config = dict(
    encoder_norm='batchnorm',
    text_encoder_causal=False,
    beta1=0.9,
    l1_shrink=0.03,
    weight_decay=0.2,
)
Rows from block 5 of the image encoder of a small contrastive image-text model, named by matrix and row number. Rows with one number belong to one channel. Each number is 200 + 20 x the weight over its row's rms, rounded and kept within 0 to 999. All counts start at 0.
After each channel's rows are labels from the 100 images, of 14848, where the channel reaches its highest value: "top examples" is what is common among them. Only what is clearly more common there than usual is listed. The data: photos of plants and fungi (iNaturalist).
# convs0: first 3x3 conv (encoder.blocks.5.convs.0.weight, 80x80x3x3, each kernel summed), inputs 0-79
# convs1: second 3x3 conv (encoder.blocks.5.convs.1.weight, 80x80x3x3, transposed, each kernel summed), outputs 0-79

convs0.36,205,238,213,170,201,204,147,193,219,199,199,197,199,212,178,194,187,191,191,196,175,197,168,192,181,183,197,233,146,201,197,178,208,204,166,162,213,199,196,197,205,176,199,209,121,180,193,203,194,180,198,200,178,159,203,202,187,193,201,202,187,196,219,197,254,182,196,188,191,196,202,199,189,205,198,199,209,194,181,220
convs1.36,192,208,215,199,204,199,215,200,190,203,195,211,194,194,187,208,203,207,212,197,198,186,223,263,199,153,215,196,191,177,189,207,233,207,196,193,170,205,200,197,208,184,202,170,179,205,206,197,200,195,231,207,184,196,187,173,228,148,196,185,185,240,214,186,123,228,183,206,208,229,207,196,242,208,178,202,203,208,216,194
top examples: order Asterales; family: Asteraceae

convs0.47,190,186,285,198,201,201,204,198,182,191,175,204,204,202,170,201,202,199,222,195,166,180,180,241,166,208,120,229,200,194,197,191,181,181,206,192,232,203,201,200,200,203,184,199,214,188,170,198,190,221,200,196,209,200,188,200,200,176,205,144,211,205,202,173,206,201,213,204,197,183,199,199,197,194,197,199,181,196,199,199
convs1.47,210,207,149,207,205,176,202,202,209,194,236,199,174,202,197,245,222,218,201,194,255,219,191,197,115,193,199,199,200,196,196,191,204,202,191,211,201,171,240,204,194,209,206,205,205,202,244,216,208,186,215,200,198,202,198,210,188,215,213,223,151,203,200,204,221,199,201,182,204,198,205,202,193,208,200,186,244,212,209,214
top examples: order Asterales; family: Asteraceae

convs0.10,197,226,198,215,183,204,200,198,203,204,210,132,206,201,197,200,200,231,124,196,197,198,202,153,200,242,211,194,171,194,202,185,155,238,199,197,189,198,197,204,170,201,199,203,201,200,203,168,206,209,188,230,201,164,202,202,190,196,211,203,198,148,179,200,200,193,188,196,198,201,201,198,200,200,190,191,202,202,248,206
convs1.10,204,197,201,169,200,182,184,203,227,199,201,213,202,201,198,200,191,143,200,214,208,196,197,135,204,200,189,200,200,200,199,178,155,204,196,259,215,203,224,199,194,205,208,201,228,222,197,195,209,203,201,128,211,183,198,198,202,206,200,193,204,160,201,196,269,214,217,196,194,202,200,195,199,200,201,207,200,211,186,200
top examples: order Lamiales

convs0.62,195,218,210,208,197,137,167,201,204,205,195,204,184,225,196,199,200,201,214,158,192,209,223,197,198,200,204,190,171,203,212,203,202,201,190,204,186,216,217,198,201,202,200,208,188,187,199,216,213,180,201,139,199,215,226,199,188,149,196,206,204,200,170,223,181,195,200,160,202,204,197,239,197,120,176,189,212,205,194,189
convs1.62,185,202,234,197,199,203,276,206,180,174,191,199,241,203,203,200,198,209,155,197,203,206,213,208,195,180,208,231,208,200,188,196,200,190,199,192,176,199,201,196,192,214,201,194,199,205,201,199,187,193,199,170,197,207,215,201,213,195,203,195,200,221,204,198,193,151,202,229,204,200,199,194,196,263,138,253,204,206,194,222
top examples: family: Asteraceae; order: Asterales; order Ranunculales

convs0.50,204,216,197,110,199,199,199,162,201,211,204,207,171,201,209,176,204,199,190,216,217,168,197,192,205,197,204,202,169,203,241,195,190,186,179,188,195,201,191,211,180,202,191,203,206,200,196,201,168,195,156,227,199,197,197,180,201,167,189,216,201,200,189,203,276,215,200,194,193,195,201,189,158,193,190,199,199,185,199,186
convs1.50,200,200,202,192,197,176,205,199,197,202,201,200,204,159,202,183,199,202,199,245,197,204,240,194,201,203,197,201,199,199,176,210,89,191,207,174,196,174,181,209,201,195,200,204,199,201,198,194,201,218,168,180,200,202,199,226,199,233,197,185,197,199,202,199,215,198,207,195,149,203,200,200,200,200,203,262,199,203,198,200
top examples: class Liliopsida; order Asparagales

convs0.31,200,201,204,206,198,201,198,224,182,183,213,191,194,201,189,200,203,212,201,145,210,209,236,202,207,193,190,199,200,168,198,192,190,168,201,209,187,200,200,204,196,200,201,195,233,210,151,194,171,202,193,185,172,196,205,228,198,184,206,191,207,200,189,172,209,197,209,103,229,149,208,200,203,161,191,203,193,218,196,217
convs1.31,187,200,202,198,200,200,200,159,207,198,197,201,197,199,197,205,200,200,201,189,200,193,160,201,193,180,251,169,201,194,179,197,197,192,201,200,199,199,204,200,197,228,280,192,127,201,201,197,199,200,218,198,199,198,210,114,198,200,195,192,195,185,205,194,200,200,204,170,179,204,198,198,185,180,192,186,222,201,200,192
top examples: order Lamiales; family: Lamiaceae

convs0.54,203,186,194,154,199,211,174,210,194,212,208,214,177,200,206,203,193,164,191,208,205,210,194,163,192,167,211,151,197,203,195,205,199,197,191,202,198,199,200,202,154,203,196,196,105,220,231,204,203,192,208,207,201,198,203,197,183,203,198,185,195,201,190,199,202,198,184,187,197,203,201,196,204,198,185,189,201,189,197,119
convs1.54,226,205,247,180,200,212,193,163,201,206,191,202,198,185,203,204,201,202,201,202,211,164,183,228,177,165,216,200,153,208,200,190,203,201,200,200,200,190,199,195,212,192,200,201,196,203,253,200,200,203,179,201,197,204,185,194,206,194,198,206,189,194,258,173,198,203,122,194,197,215,172,200,193,194,198,204,218,204,240,150
top examples: order Lamiales

convs0.32,221,198,194,198,198,203,204,156,207,226,210,206,174,208,205,197,203,197,165,200,207,152,174,208,186,202,203,205,129,203,223,205,186,196,196,170,192,209,231,201,134,201,189,205,200,184,192,228,197,201,198,210,201,202,192,199,199,200,199,216,203,199,165,218,206,170,194,196,184,198,202,184,183,202,199,195,182,144,200,150
convs1.32,200,197,214,196,199,213,197,198,195,203,202,199,218,198,288,200,198,206,168,191,201,200,204,193,196,201,203,201,197,218,192,284,177,196,201,195,201,168,158,199,202,198,205,211,198,205,203,156,199,253,196,207,199,212,184,204,227,197,197,199,198,205,205,199,190,160,171,188,166,188,173,202,202,187,209,212,200,210,205,195
top examples: order Asparagales; family: Asparagaceae; text has "yucca"

convs0.35,202,207,199,153,199,196,198,153,189,199,205,210,202,198,199,190,200,194,185,208,192,180,175,196,200,182,201,202,66,196,202,202,198,175,197,206,213,204,191,204,180,186,197,199,200,179,203,226,202,202,198,205,200,208,197,200,201,197,199,211,200,203,159,192,213,200,198,202,194,211,195,181,202,203,192,183,185,163,199,193
convs1.35,201,201,218,185,204,209,252,195,196,200,200,181,211,200,200,201,200,201,138,191,199,199,190,203,200,198,185,200,201,195,201,209,205,192,288,202,200,200,163,196,200,222,203,216,201,276,223,183,206,199,195,196,190,213,199,201,200,230,195,177,201,224,205,199,198,165,194,230,197,200,201,199,201,202,200,209,246,218,201,192
top examples: order Caryophyllales; family: Cactaceae