Weights of a small contrastive image-text model.
Model: 6.4M parameters, encoder norm batchnorm, encoder activation relu6, text encoder width 256, text encoder layers 6, text encoder norm layernorm, text encoder activation relu.
Data: trained on photos of plants and fungi (iNaturalist), 90422 training examples.
Rows from block 3 of the image encoder of a small contrastive image-text model, named by matrix and row number. Rows with one number belong to one channel. Each number is 128 + 32 x the weight over its row's rms, rounded and kept within 0 to 255. All counts start at 0. Numbers have three digits each.
Before each channel's rows are labels from the 100 images, of 14848, where the channel reaches its highest value: "patch colour" is the nearest of a few named colours to the mean colour under the peak. Only what is clearly more common there than usual is listed. The data: photos of plants and fungi (iNaturalist).
# convs0: first 3x3 conv (encoder.blocks.3.convs.0.weight, 80x80x3x3, each kernel summed), inputs 0-79
# convs1: second 3x3 conv (encoder.blocks.3.convs.1.weight, 80x80x3x3, transposed, each kernel summed), outputs 0-79

patch colour: pink
convs0.32:097140114110111129150118115135034164069098145107095126115154113108136099127111127138151081164093123126092140165079057107114124153132112165123126101137119110058103123101118146140132001097148123090128067138107132037120127096134124126116103112
convs1.32:129152139114123128121027089139116129074131116186128136104145153167131116127131161176133142138136117129157166152105120157239132138194152139114176108121165134145128110128198133112154143067178178168136163129116120147117182134186132104131074153

patch colour: grey
convs0.16:118082095116122074091120126146115133148110173145184084169131133172133094126118089131111090156209128101145127098133101173124073114095167148142132074168115157105092127117105095129145129152062157147114125031153119101140115072144086125135210119
convs1.16:149141099095142123115109119103105104132153134127057057126185151117150138173135200112129128175142115120089174102125099088091117133113151074131087124134122092120158119125152121124161187130157115121132122125110114189122180118162109076255116139

patch colour: green
convs0.69:100126127141128125124000117092122127122130130000149116119130144116141133135128115129129086125128114127128091120124130128111123122128119145129129117126128115124105126137105124142119129118101127143111130039091137158109078124131122127097123137
convs1.69:180128136092145085125037131129160151132091147136168092028122129146123121112092150157168128132112144107129142131190111131126136119135132129160193255121134130137146130148080126167166120134114147125127133190101129124136134139136202141114112166

patch colour: brown
convs0.38:139120186155112129094128133135125134173090137110106119206169049147032083137170131140119103095103104099118072123118100130133132082083139126157110135145117194130131121128213106138120128122177144131140107038136133104126137092094101130138160093
convs1.38:118178026126148197107133126124129127162125185105111152151151135094089184133129119101160107144147145158061134131151112100124140128119165112162091157112140118125116046052125108131166136127145176161144124184127059122144153116167149113148179176

patch colour: pink
convs0.37:126129098129128132129128024130136126143152128143143048133067133158120147043122153134003133123121138089133119053124129093129133109137128091134131114122126111100126129142128145137129114133140151152122129074127140130133124133127130123128089006
convs1.37:099109129162121136191129183130126126243141086035130167132142130093113130128199139135124128118113131153028138096131126128080121131108119131171129125125128119104129136121130168122114127126134087044133098125139134128126117089100118127065126062

patch colour: pink
convs0.24:127126111127137124118144004145139139128148120138127077127086117138080124036121151123101142127168134113131143119127128129138132146127128096132165128134128128119138129212176132128153125135131147134135129132037133094150123143125117126124121000
convs1.24:118052127127124133176179161152127117159131122000135177137129095041127123128152127130133126129118066130045139128120127129115136201121121137201130130148126140131121128124126133122125129129133107102155079128172162124124119120125120115084127100

patch colour: grey
convs0.57:114130132080122060130124082107102128105127130110141122148089088125115095111043157122125120141187133122119156110127054136094076118151117046122131076126109128117108129116091119125128105145116143101057115115069141038106095084114108113101189077
convs1.57:149178092048114159130092123137070096131133125134098099123201178121107130134133148135117136131121081108137248133130104135171132124127138108079144126094090110140161127124150182120130134134131119116124129120036125174136203127158115087183115130

patch colour: white
convs0.78:134127133079129127116121115141134111129116129137121141097132110068109147154123130120142142104126118116124144144125106129135099129046107000120038105141112115065130144096166124116113117147185119125144129133132124124120151134074097127121161068
convs1.78:103129150139129131122164139129130105111133192109150120127127126138150128122130130144144129154161151131123134127129129133114118255126119155125135131069138123103115129127104123129129119136129123127128130135126129127111128130126130130121139108

patch colour: yellow
convs0.44:131084143138157143139132111109096094141149169098124125193123110127122161130171096154132143106061125111159138082113120121115135086071187078070098067170129126000126109136094102115116088131150140105128083156144102104068124130121104152110159124
convs1.44:113160063142084160151163135143136097131163122128048173223136125121138143109115124123099127121131096159154138033220128104157132138160137105111130129127120145115138079111143111060135210106117121121122143135149074127188121113138135089127136154

patch colour: pink
convs0.68:111180149124117124096127133080119131128136168149106108136120096130160110066129134118138095125150110122112010119143120068157127086131113111110117129110120143118064072150137052114130126117137152107061124128112103059132089145035120060128109109
convs1.68:108088160130119126161132092205061084084044146170073150136152114120117125180150125184059121129128105167131124134130173138135187137137128157194112081129083138166107119150140127099088129112135075127165124136056153151146103122110116131121081126

patch colour: blue
convs0.9:128138125137129132132082138076109109126128114137123159000155118093136000104216125126079114114106133136129052120122123119061134125134128154127122121143119129128099138131129131102122119105104117126069126135133141129108115128123095131135121148
convs1.9:190111124133124124132177148133172128118114071132128126063133060128222048160127159127131185198127114115116122135144160127137161126082066150125132164123138046169155126135120112132137135121121127099138128124138022134128123132128126127128105091

patch colour: black
convs0.26:131115139042133126081106126117129113129129128147126122142129086042087100159163096144154128141128060092123211132125115125133132126120132062122080126130119108024105129109131133129129117134134124121144122125127104118117143126051117132129140006
convs1.26:100130146120126130124165130132136082139125253116137142167142121135133127135085119136132140150117133137155124120127133137123094255114130140094127130076135127127121135057115130119130123131140125114109122133125143082131136131106118143139132124

patch colour: pink
convs0.29:111137067153122100125104088097122111172125153096136037086079126108116215128121122146141159126097182138103039115162170114131123061129127123108052130095138120154141125106133093148066143124111085159106187085141125136103107141134157118108106144
convs1.29:121099107134154161122044155148128067130114125191128144124128177133135157146174131156154178055106181138132142133158107133112146128176124136195131142192154181133129118163133028108096146088171130122151142171142098129070119135133133118116183119

patch colour: grey
convs0.73:160121104014138113087133157127120131163161119130131114113121088117000112108130116124114122126132148120142114132140113129121083125110135102134141129130125097097125142124127122132116121121103128134102122134124087112133129102088124112096138000
convs1.73:116147139121109127165129108119125125131121170128132137144152124209108139048078136255139135110126118086165110138119096127128118147137104144173108075082129156130159089123121131117115127125129140118052219136120183135145129128109083120123129204

patch colour: pink
convs0.27:131145090129099145157032107142115193101093135114097148014160086076110214133136107152096116145133135124119134108017185133123127130146163125129133130130121111124139123173117105152122138118123125069150132122097123135080160123109125112102123117
convs1.27:184178151130131132109121142157066113137171101116140172124126188140156139133117151135067138132066133130108128148126129144204154125149241145131175117138140134138124160134157120152184186053127127136127106157148086134153124216150127133140158103

patch colour: brown
convs0.54:117141119076133128019000117126169119141142129124116126135146134135115113131124134137148081144118133109113124087117117143121131120138119124112113072157119104026100127103105143164138134125129121132114112046127113109154101118136095122130156106
convs1.54:187131151123065136131130128108206119196057136134225117099129103116113119128120088153124122114143111148130119128082126186132130107128139178087115120110165105172132156121121160145100113127133147024128122165078194089125125136118108136118071131

patch colour: grey
convs0.75:102138118133128134133092131127157128118129126100125130114134129125138084132103141124043128117123126112119127120124129126000129128122049098130159131129128133126114126141065143056130123122075109105138112115111155126071106132108144123073116129
convs1.75:145123075082130083087074177160124162049134128135150113093125129158138085127100136127126129153143147126130142121157129111086130122125125038128151193128132077128142134129112161205127114130125117138125133202111132128123130132136217123104021123

patch colour: pink; white
convs0.76:026165082091121119137105098119062125088120108118131071147090152132115167131121076123186138121109164128079132126154152140113158140113118132132114142129129133165183089107087125147136131129149132048095144137154086076119098124038168144101070130
convs1.76:144142122123130104090100132104114145136154132137155114178112222168162148148154126130172114076114193131143129058195123120117084103193113133126143122127142135109188113119145014139133128128117115123133122129132124113139136247130113129143120126

patch colour: brown
convs0.19:136072124128126131098133102134126140127128124153130139112152104161122105114132062086107058145097063087137184129080110110126105153080069073113129133134116104073119111124139125157120095124149122119167140089126142125102181127000122088068117080
convs1.19:119133142172123119137247113149090100142210148129134123140113142075141106129141149122142098142126123090070137166102122154095122227126117199123123076100123117122123129088138122142178112127132100117122112119146105143146127128119125218117161059

patch colour: cyan
convs0.7:061168131132104113132141000096028164055115155085094111118139061112143100151129140116157143108128121147130125129130121134084124146152131122126109135121114107151154134125143129112121070104127136127104136143094138127131119126127158109106114116
convs1.7:170171190132151137131133076163123117095130173149124130114114147130129136094097073124131118027125127054186130132129083158147129130129111202124135062126128152115197122106132095149127131123131142148105174151130226120169140125128122171081147121

patch colour: cyan
convs0.25:053143126127099115126057061136132126114132128093129141126138145148098105126171172120173109129084122205123129142160137127134098149109111129127132128126143068127129129105139128154132125122110173119191123128000160053112135115107038138120124125
convs1.25:205124150234126129130137123160138155106139135144124151038128092034166123148185123092114089081129128142115158117140128144126130134137126131129084158130199171126150140066054107196112125133129131113133122133148103107101136162125124127110162129