config.yaml
dataset: "photos of plants and fungi (iNaturalist)"
crop_scale_min: 0.5
text_encoder_mlp_ratio: 4
text_encoder_positions: "sincos"
beta1: 0.9
beta2: 0.95
Rows from block 3 of the text encoder, named by matrix and row number. Rows with one number belong to one neuron. Each number is 128 + 24 x the weight over its row's rms, rounded and kept within 0 to 255. All counts start at 0. Numbers have three digits each. After the name is the row's rms in percent of the matrix's.
# fc1: MLP up (text_encoder.blocks.3.mlp.fc1.weight, 1024x256), inputs 0-127
# fc2: MLP down (text_encoder.blocks.3.mlp.fc2.weight, 256x1024, transposed), outputs 0-127
fc1.521 257:144129130128126126149136121126129255146128126114126122127136135117126128131123131087132133131030125127104141128128130128125143128128095124129129137109132141129125142115135128120128132128139127143135128128135181128124119128128093128121127128110160189128128122146128119128114128186121129123160126129150112128129104128172243128129126127128139129150128184122128131129151124128122128157128
fc1.522 196:135121075140109140127125119127130125128127141076125128141131155123174182124127141132129147129128128153154124139127133128134120122128142151136094132132137121147127122119159128127146128149135180126121098128094096123115134126124134125128134124086095173127126148117126141128128128128079119127127129119056138128011137127127127127022127124128128124136123121144127100188128122127128128126130
fc1.529 285:186111123128128169236121125125124167176127124121127121127131112135131130039128129128137137131030139132132128128129127131128128136136103136130128109154164123133171135127166127120128128128128199130127127124127149130127129128128128125193125106108126189127127145125158128117123125125126128117123128128117206128125128126128128123148125126128119127125128127122125112130123125119140128128128
fc1.533 025:128128128128128128165128128128128128128128128128128128128128128128128128128128128128128128128128128128128128128128128128128128128128128128128128128128128128128255128128128128128128128128128128128128128128128128128128128128128128128128217128128128128128128128128128128128128128128128128128128128128128128128128128128128128128128128128128128128128128128128128128128128128128128128128128
fc1.536 043:128130124125127125125126130129125125125126127127126130126126125127127127131126131131129129129131130129125129130135131128129125126125131128126129130128127123127125127129127129129130129126129125127127131126125126130125128126125131126126126129129128125129255130129127128128130128130128128128129129131127127126128130126124125125126128126124126128127126126126168126128129124125127125126128
fc1.537 241:134125127130130086128128124093117128128172125128193128128130128109118128128114128120137128130128128108094130095128126128122128131131127127128133142127129104133128128109112255112127116202120127136128118124128128128127127125126102126110125130127123129121140165123131109183056128123117127125129127125129127127131126127132127129158127121128105128119128127126127141127122141123127110131104
fc1.538 163:116136127121115117121119123116132132128124128129172122127099132118130126134115111120134136107140138129164117126133124132120142123133151141142090119143128115137121149127124238124115140122120123131128148122115138140144144123132106115125120139119128124128217150125182128132121114122141143121106128132108131131129124125167160122144121132122128126109128137127119122147119128124145124116126
fc1.541 037:128128128128128128128128128128128128128128128128128128128128128128128128128156128128128128128128128128128128172128168128128128128128128128052128128128224128128128128128128128128128128128128193128128128128128151038128043128128128128128128128128128128128128128128128128128128128128128128128128128128128128128128128128128128128128128128128255128128128128128128128128128128128128128128128
fc1.546 281:131130136129118126128151128159161255229128128126129128123119128148124097128125145091129128130070050128128167144128129128128160127128064124058128146126129136151128127127128128131139130133126127130123128132142088124130124127129127127126133084130194185128128128157130142128151128172123128128155127127171077129113126128164128128131128128123126128131123142110128155129199130153117126135128
fc1.567 198:111124126255148129127139157143173127128159142140137203129129130127132143129129128128100091075128117127129123127122126082143126125075129130131155114065193132147127120128096175128128124166129133123132129129123120125127128116130130127128191128147127128126135111126128134128128130114134075127128121128128126128124133127117126127130177127163159126133126127118126135121128128128132137129128
fc1.572 188:132121128135127129181133148124117230128132127122144129128129123128120129127129133125130128104108128132143153131127130129131128137128095127113092132128129128135129125184133129128134166134128129128127125130116128128128122128175119133128128127128127128137179137242194129128101131126126141128128135122127097125117126156126171130125129168129128147122127128150129123128129128128134129134128
fc1.578 021:158135128128138127120141161135144127132129153143114147130130109124112104117119108130115111143128107129109110119123126123132118104084098127126104127125124127119125123129118123109131140111128127107084124122118117129119118106130127118120255110109127112117125126119127119126139122132083122148113149133108126123121129125138119125110126121122114139111123119116126120102106111124081117123125
fc1.580 048:128128128128128128128128191128128128128128128148128128128128128128128128128128128128128128121128128128128128128128128128128128128128128128128128128128128128128255128128128128128128128128128128128128128130167128128128128128128128128132128128128128128128128128128128128159128128128128128128128128128128128128128128128128128128128128128128128128128128128128128128128128128128181128128128
fc1.599 210:128077128239128113127126124125103128126244128122127122131120072125129125063143156130134128133129130127126125128128125138128152130130127136137128127136128130158126152128133127126129151169118130150138125125111129122132140130124130124128142085123126128125127128126128128128130116126115129169124128130123127133114128238123125126104127126125127125132127125137172129139129170134128152126126
fc1.605 302:114121131208124119128127125101118128128201087131124147118103130128132128053136119128144145128129127138109128134134128144111157186129106107128107123141125123114171129174127128122104131121088128128128116138119121128133131128128128128127129128104129128125128138127150158125139128127162127246112124119114147130156105188133130152149147124129123142114129121147158125125129158122152137118161
fc1.609 185:083128107129127128135152125128115129129139124128128248128120127128125128128124128117128129041128076127199152129149132124128130127129225106132143128129128128161128128151125129128104112129120112128090133136116116142150133127128128139128114128131114128128128128255106128128134115128146125128143124121137128135128129135127129129129174202129129099093145127101128146129131106185160146127128
fc1.626 202:126153117128140128128134125144229127137161151143128123145096129134126130129128071143128128131129097117129120129163124122136127134127129108150146114133127156130163115127127125128128093130114128047112126153112137150131156127116128127127121124146125122128124138126127127123116126124125118169124076134127161148123150197124126125175125122179126119135169125129245124145124127126128126112120
fc1.627 269:102126079130119127130127141112128128128149127109154142184128164127128130128158123128126199084129128128134093124127128129131138224131131129128101159162128134115157095132127128132127128118127158127128129128110127148127128127155132128127128128128118127130127168128183130127109128127162142130102127129089129128129127128114128128128232155128128128128123127177175131150124127125128137124137
fc1.630 079:128143128128128135128138128128128142141128128128128128128116128128128128128128128095128128119128000128128128133128128122128128128128130128128134128128128128128133128128128174128137128128125128128128140130128128128154130128135128128128128128128128128134255128163128192128128119128128128128134128128145128134128128128128150128128132128128128128128140133128133128128173128158128159128128
fc1.635 277:072138126140127155128127149150138128164151128124204128118077065131126128128174119118095129127128128144132175178130166072174112146127128128129162126133127132128128163204123129163123125124128130121103149196127128133131132137128128137132129101123131127250128175147128148133116120129127128128126147130128137135129142206128140128132128137128128119126130126130129162129135127137133128123131
fc1.637 255:128113135128113128250125127131128125126129120118128210128128137121182130098128169128126140128135130125128124126132128127123125135131139149147127100129124128127248128133125121130129145104126126134149128127126130129162154122150130116128128188129128123124127127154128128127136120127128128129128114125133117201129134128128133127128213128127128114125141130137128127128121139128126128174128
fc1.640 254:128133122137120126128127128124138207153132127126127147127128142127139137126128128125086129128128131130180123130128128129130135128128128130128118129146154129141141130128128128129128145157128132130128148128136127127157128126132128127143128112133123136129128131122145132128146140218127175126113129118125133128128128130128128136128128129127128151127126128128189119135128150129128183128140
fc1.642 024:128128128128128128128128128128128128128128128128128128128128128128128128128128128128128128128128128128128128128128128128128128128128128128128128128128128128128128128128128128128128128128128128128128128128128128128128128128128128128128128128128128128128128128128255128128128128128128128128128128128128128128128128128128128128128128128128128128128128128128128128128128128128128128128255
fc1.643 168:137127130128138123210128139128123129128128130128222125129133134127128128126134128128111137113128131126116155128128126133128129110125116128134131083128128118124255175125131128108118133128129128133130114127157200133135128140127128123129157128122147128132128133172203115128138124128124141194137145137128119128132134185138163128114158128125144125126128138144152142129128118127163128128120
fc1.647 222:131130128128126127127130128127127127127129132127134128137128128116127128129128135129126128127125128108126127128132132128142129126128117139134127130129145145126128140123137128132130105127128128130125171126128137181125132130138126128126128127128131126129128123127112128128113121225124149128149129152128081129117128128126127126115128128127114125128172127128131128164135125128127128135125
fc2.521 236:177127131128123037126128116129128122127106172090128130126153127075129135153105149131137091144129129101098129122128122128127128049127132128135128128128128127128103163073156129102161128128155128154134128035134134127089132128128127086064123128115128128137129106115121126130132104129085128076138155207128055128057130090128126124111129128113107118127129127127122147131119114118083120131087
fc2.522 144:123139129128107128128098130127142128120129136106126104127128130128128128129136193127089097128128166131175093152124131149126123123138128178157089135166128150130130128128120128130156139125128129103130128130128122128128129123124147069128137128151083129125129108129133168128128133128125164099125128170107128123105130128115127100127058128088131128136114145127079128139124128121127118128145
fc2.529 332:184128131127128128128077089128128117124133147091131128118129126128125128133105165127127111231131128118127106128148102127126127104205130125137132128116121123138107153051142000116153123134150118128129128126128128128128131128122143128116126129128120118128106128128101129072111130113065128121128139128129128203102132128126128117108084128125119122126164128128128117128128128114096095129076
fc2.533 037:128128128128128128128128128128128128128128128128128128128128128128128128128128128128128128128128128128128128128128128128128128128128128128128128128128128128128128128128128100128128128128128128128128128128128128128128128128128128128128128128128128128128128128128128128128128128128128128128128128128128128128128128128128128128128128128128128128128128128128128128128128128128128128128128
fc2.536 010:132126137121147128103128127129124130128122130125126116118123124129159119130127129127131125140126129125127128117121103129125135125132126128129129113128126094135122162100131117085128125129125073133134125129131241122131122130118127135129115127097135128128123124131129119120134144126098127122127127117131133128122123127129119141118121145045134130117128132128127123122104133128122127128097
fc2.537 310:184129128121140130144087125128128128132126128128061129126128128128156129122086128149139126128127137126130120105147057126128090091149128133204128047125128086128133167062142109072128066128128129129182128115130180173127157126128149100131116128105129128128107122128126116091128122128085128129124150131128128186121214129128129135077121128128127092119181128125122128136072128126123128134068
fc2.538 127:128143163128100125109128108131143128126126118113124121084127128109134122254127131125111126130128130173154103137116129141096131129150130147117126126128128142202129125128105106153128137128139022106143148150159097085129120103130197122096136125174120117087080113116129165129134159128128132102132084109129125128127087124113127128141121123120123128108118132105129128126128129130124141148133
fc2.541 029:128128128128128128128128128128128128128128128128128128128128128128128128152128128128128128128128128128128128128128128128128128128128128128128128128128128128185128128128128128128128128255128128128128128128128128128128128128128128128128128128128128128128128128128128128128128128128128128000128128128128128128128128128128128128128128128128128128128128128128128128128128128128128128128128
fc2.546 291:137161127130106128127132127172154123125128129107128128060128127119132132125049128130143121160129132136131128114129124128134117091129136132135142121123126127132090130079130128124139125127128129131131115114153135125128130091096151092135122130126087127141128122087119140111130090112070129121186130141176042128115135127121132127126109109126128081059128127097066238127117128079095125148125
fc2.567 141:125124128128120128125128127129128125096128127111124103128138129082105128255158161116115066132134128130133122134131129128128127130128131128129129129129124137240128095132126128141143126129165088126128119132111109124128128131126130105059121126130120017126120121123121129128128127118128137057128120128135130128117129129122120076128125130029133128132129159128126128128130128125119129127141
fc2.572 162:130117124128137097120103106127125086045120125135104126123131134126158127153126116130130136188196127131144127106129067131118138127128128127131130093115103107128053157116131119113064105125131038133125105127134129121128127128098208121109094131123125081118098128096115116127132131107115129122133129128135122128133112124139035142118069109129136130110132122128116125124118123108132128128071
fc2.578 016:129172149146122118144138158128178127133138140147106120125145168112124146152122130127087107110133125104140120128115183147106134127143133140120114137126127133144081116115099137137150130139168138104127115157177098094083129063128144114129133111139116147129152106108134131137120135109131136125125117112132102109113112132135143113170133128118065169097123148054126146104159131069090114132169
fc2.580 011:128128128128128128128128128128128128128128128128128128128128128128128128128128128128128128128128128128128128128128128128128128128128128128128128128128128128128128128128128128128128128128128128128128128128128128128128128128128128128128128128128128128128128128128128128128128128128128128128128128128128128128128128128128128128128128128128128128128128128128128128128128128128128128128128
fc2.599 191:102164130117134128100036133115127129092123081148128114109131131122129133154133128132128128135129155115136000113166126131129114127128189152149073133162129133130080127126083117127095128128125127135132160113128106130133147132128124119128111128141129132121125128127130123128131131133123135098094117126087228125128128117127118101122109128101134131129114150129124127127120130125128111124126
fc2.605 361:061128128115138129129045130122111110110123075174125125127107127129145130144119065129175171128129128124128066119159107126129124163140132126146124121146128119127129133151099079127032117128089128128126162126127135140153135128117156130128117134113145126138149129128127128111121123128178128126080121140103194127175145127169119139170128141126122129109131130130124128128077127128155119112128
fc2.609 255:128104190129131133127128124136121116133115118130123128109118126133128143128123123146196133130129119113127128104114125117098126128127144122129134125128133122128118132128128000124122111135101112136192128126127130102131122105124127130128128127118126128111130134118125123104128123125132116125128128095140129130130102116131126130128127117136118123115136114129120128124126155121128116130125
fc2.626 139:123112130128129127083129128129120121119094124120123124090172128115127132133136129131127130132139137098132126132130127130145128133121129116136128169128132135127085123133128005135127128127128124210141125011123136129091131146143126116122118129132125117112101124124128115127125130125127134120128204138128122126128133072124125127077120127120163118132128126114105222130128106161131129111121
fc2.627 284:121110094126100132128119145095125128126116128096149121145157095107106127128126148122159117121125142137198083127114127128128122128134129129127121128127100132135111097128129108132153127122161090119119126102109132122076125128127161128143107146148125133158128123157129139111176128123129126123127128137118124092124118131074127102127117180097128128169090169124108128125105062128121128138144
fc2.630 037:128128128128193128128128117128138128128128128167115128128128238128128128128128104128128128128128128128128128119128128128128128128255128128141128128128128128128140128128128092128128128128128142128128128128128128128128128128128128128128128128128128128128128128128137026128079128128128128128128128128108175046128128136181128128151084128128108128128128128128128128128128128128128128128128
fc2.635 211:109149095141103128128128148112144095076229127185125128118134139105115167161134127130105124127177136124163101127134169134176128131117222132144099159159128175128129102128115121164133144127138122115106129125140092145119145120128139089123124134156098075127125119126128150137128128115126149120130120202098120121128136125108126105159123128109134128141100126123128195182125079122125146124153
fc2.637 261:128095184128128129114132117158102125128130119128139128128076123065127107131127128131168129141129132105119143112128116128099127128130114128128128120130129116127122134129135051119103123142086130152239128128126151127151129131127126108125128128102129126128122129122145128119103116121137127127125111115126073165127149126129128120128128124129117076104128126138127124128104171128127125255115
fc2.640 251:128151121122118128116044126119151124113128149123123119129144128128129128128126129137126128136129135144128121152128134130128127128255131128132126130137128132152096126129127000136131129127162128117118130130129127128100133110089169128127125129159128128124144116122120164089129168128123128126127152140119146101128130120128127126135124128117125128131128128103107132130131106130127107125130
fc2.642 010:128128128128128128128128128128128128128128128128128128128128128128128128128128128128128128128128128128128128128128128128128128128128128128128128128128128128128128128128128128128128128128128128128128128128128128128128128128128128128128128128128128128128128128128128128128128128128128128128128128128128128128128128128128128128128128128128128128128128128128128128128128128128128128128000
fc2.643 156:124104128132177124129127118131070126091148125150119120133128135113171129203129102127159160127130135106128144107129085131136128137125128127150130046128121069129130167129135129087094111136128128128128128117110162136136128173128118114120132129076123061124133143126129064141087119113131131108127129131126128128140128121160123154108128127126173061120134128179127124122120127129162124136082
fc2.647 200:180127124129111129118128123131128128128131160085125124125185096120110140129116136146201091130142127126128127119128124121128126085208129126127128119128128123131124136076166000127201118134166130133128136105141133128041128125124162129127122118120126124131082128122120147141127128126120123125145174128132127085109124127073122136124115128138113126129119109118118128127116111148098117127101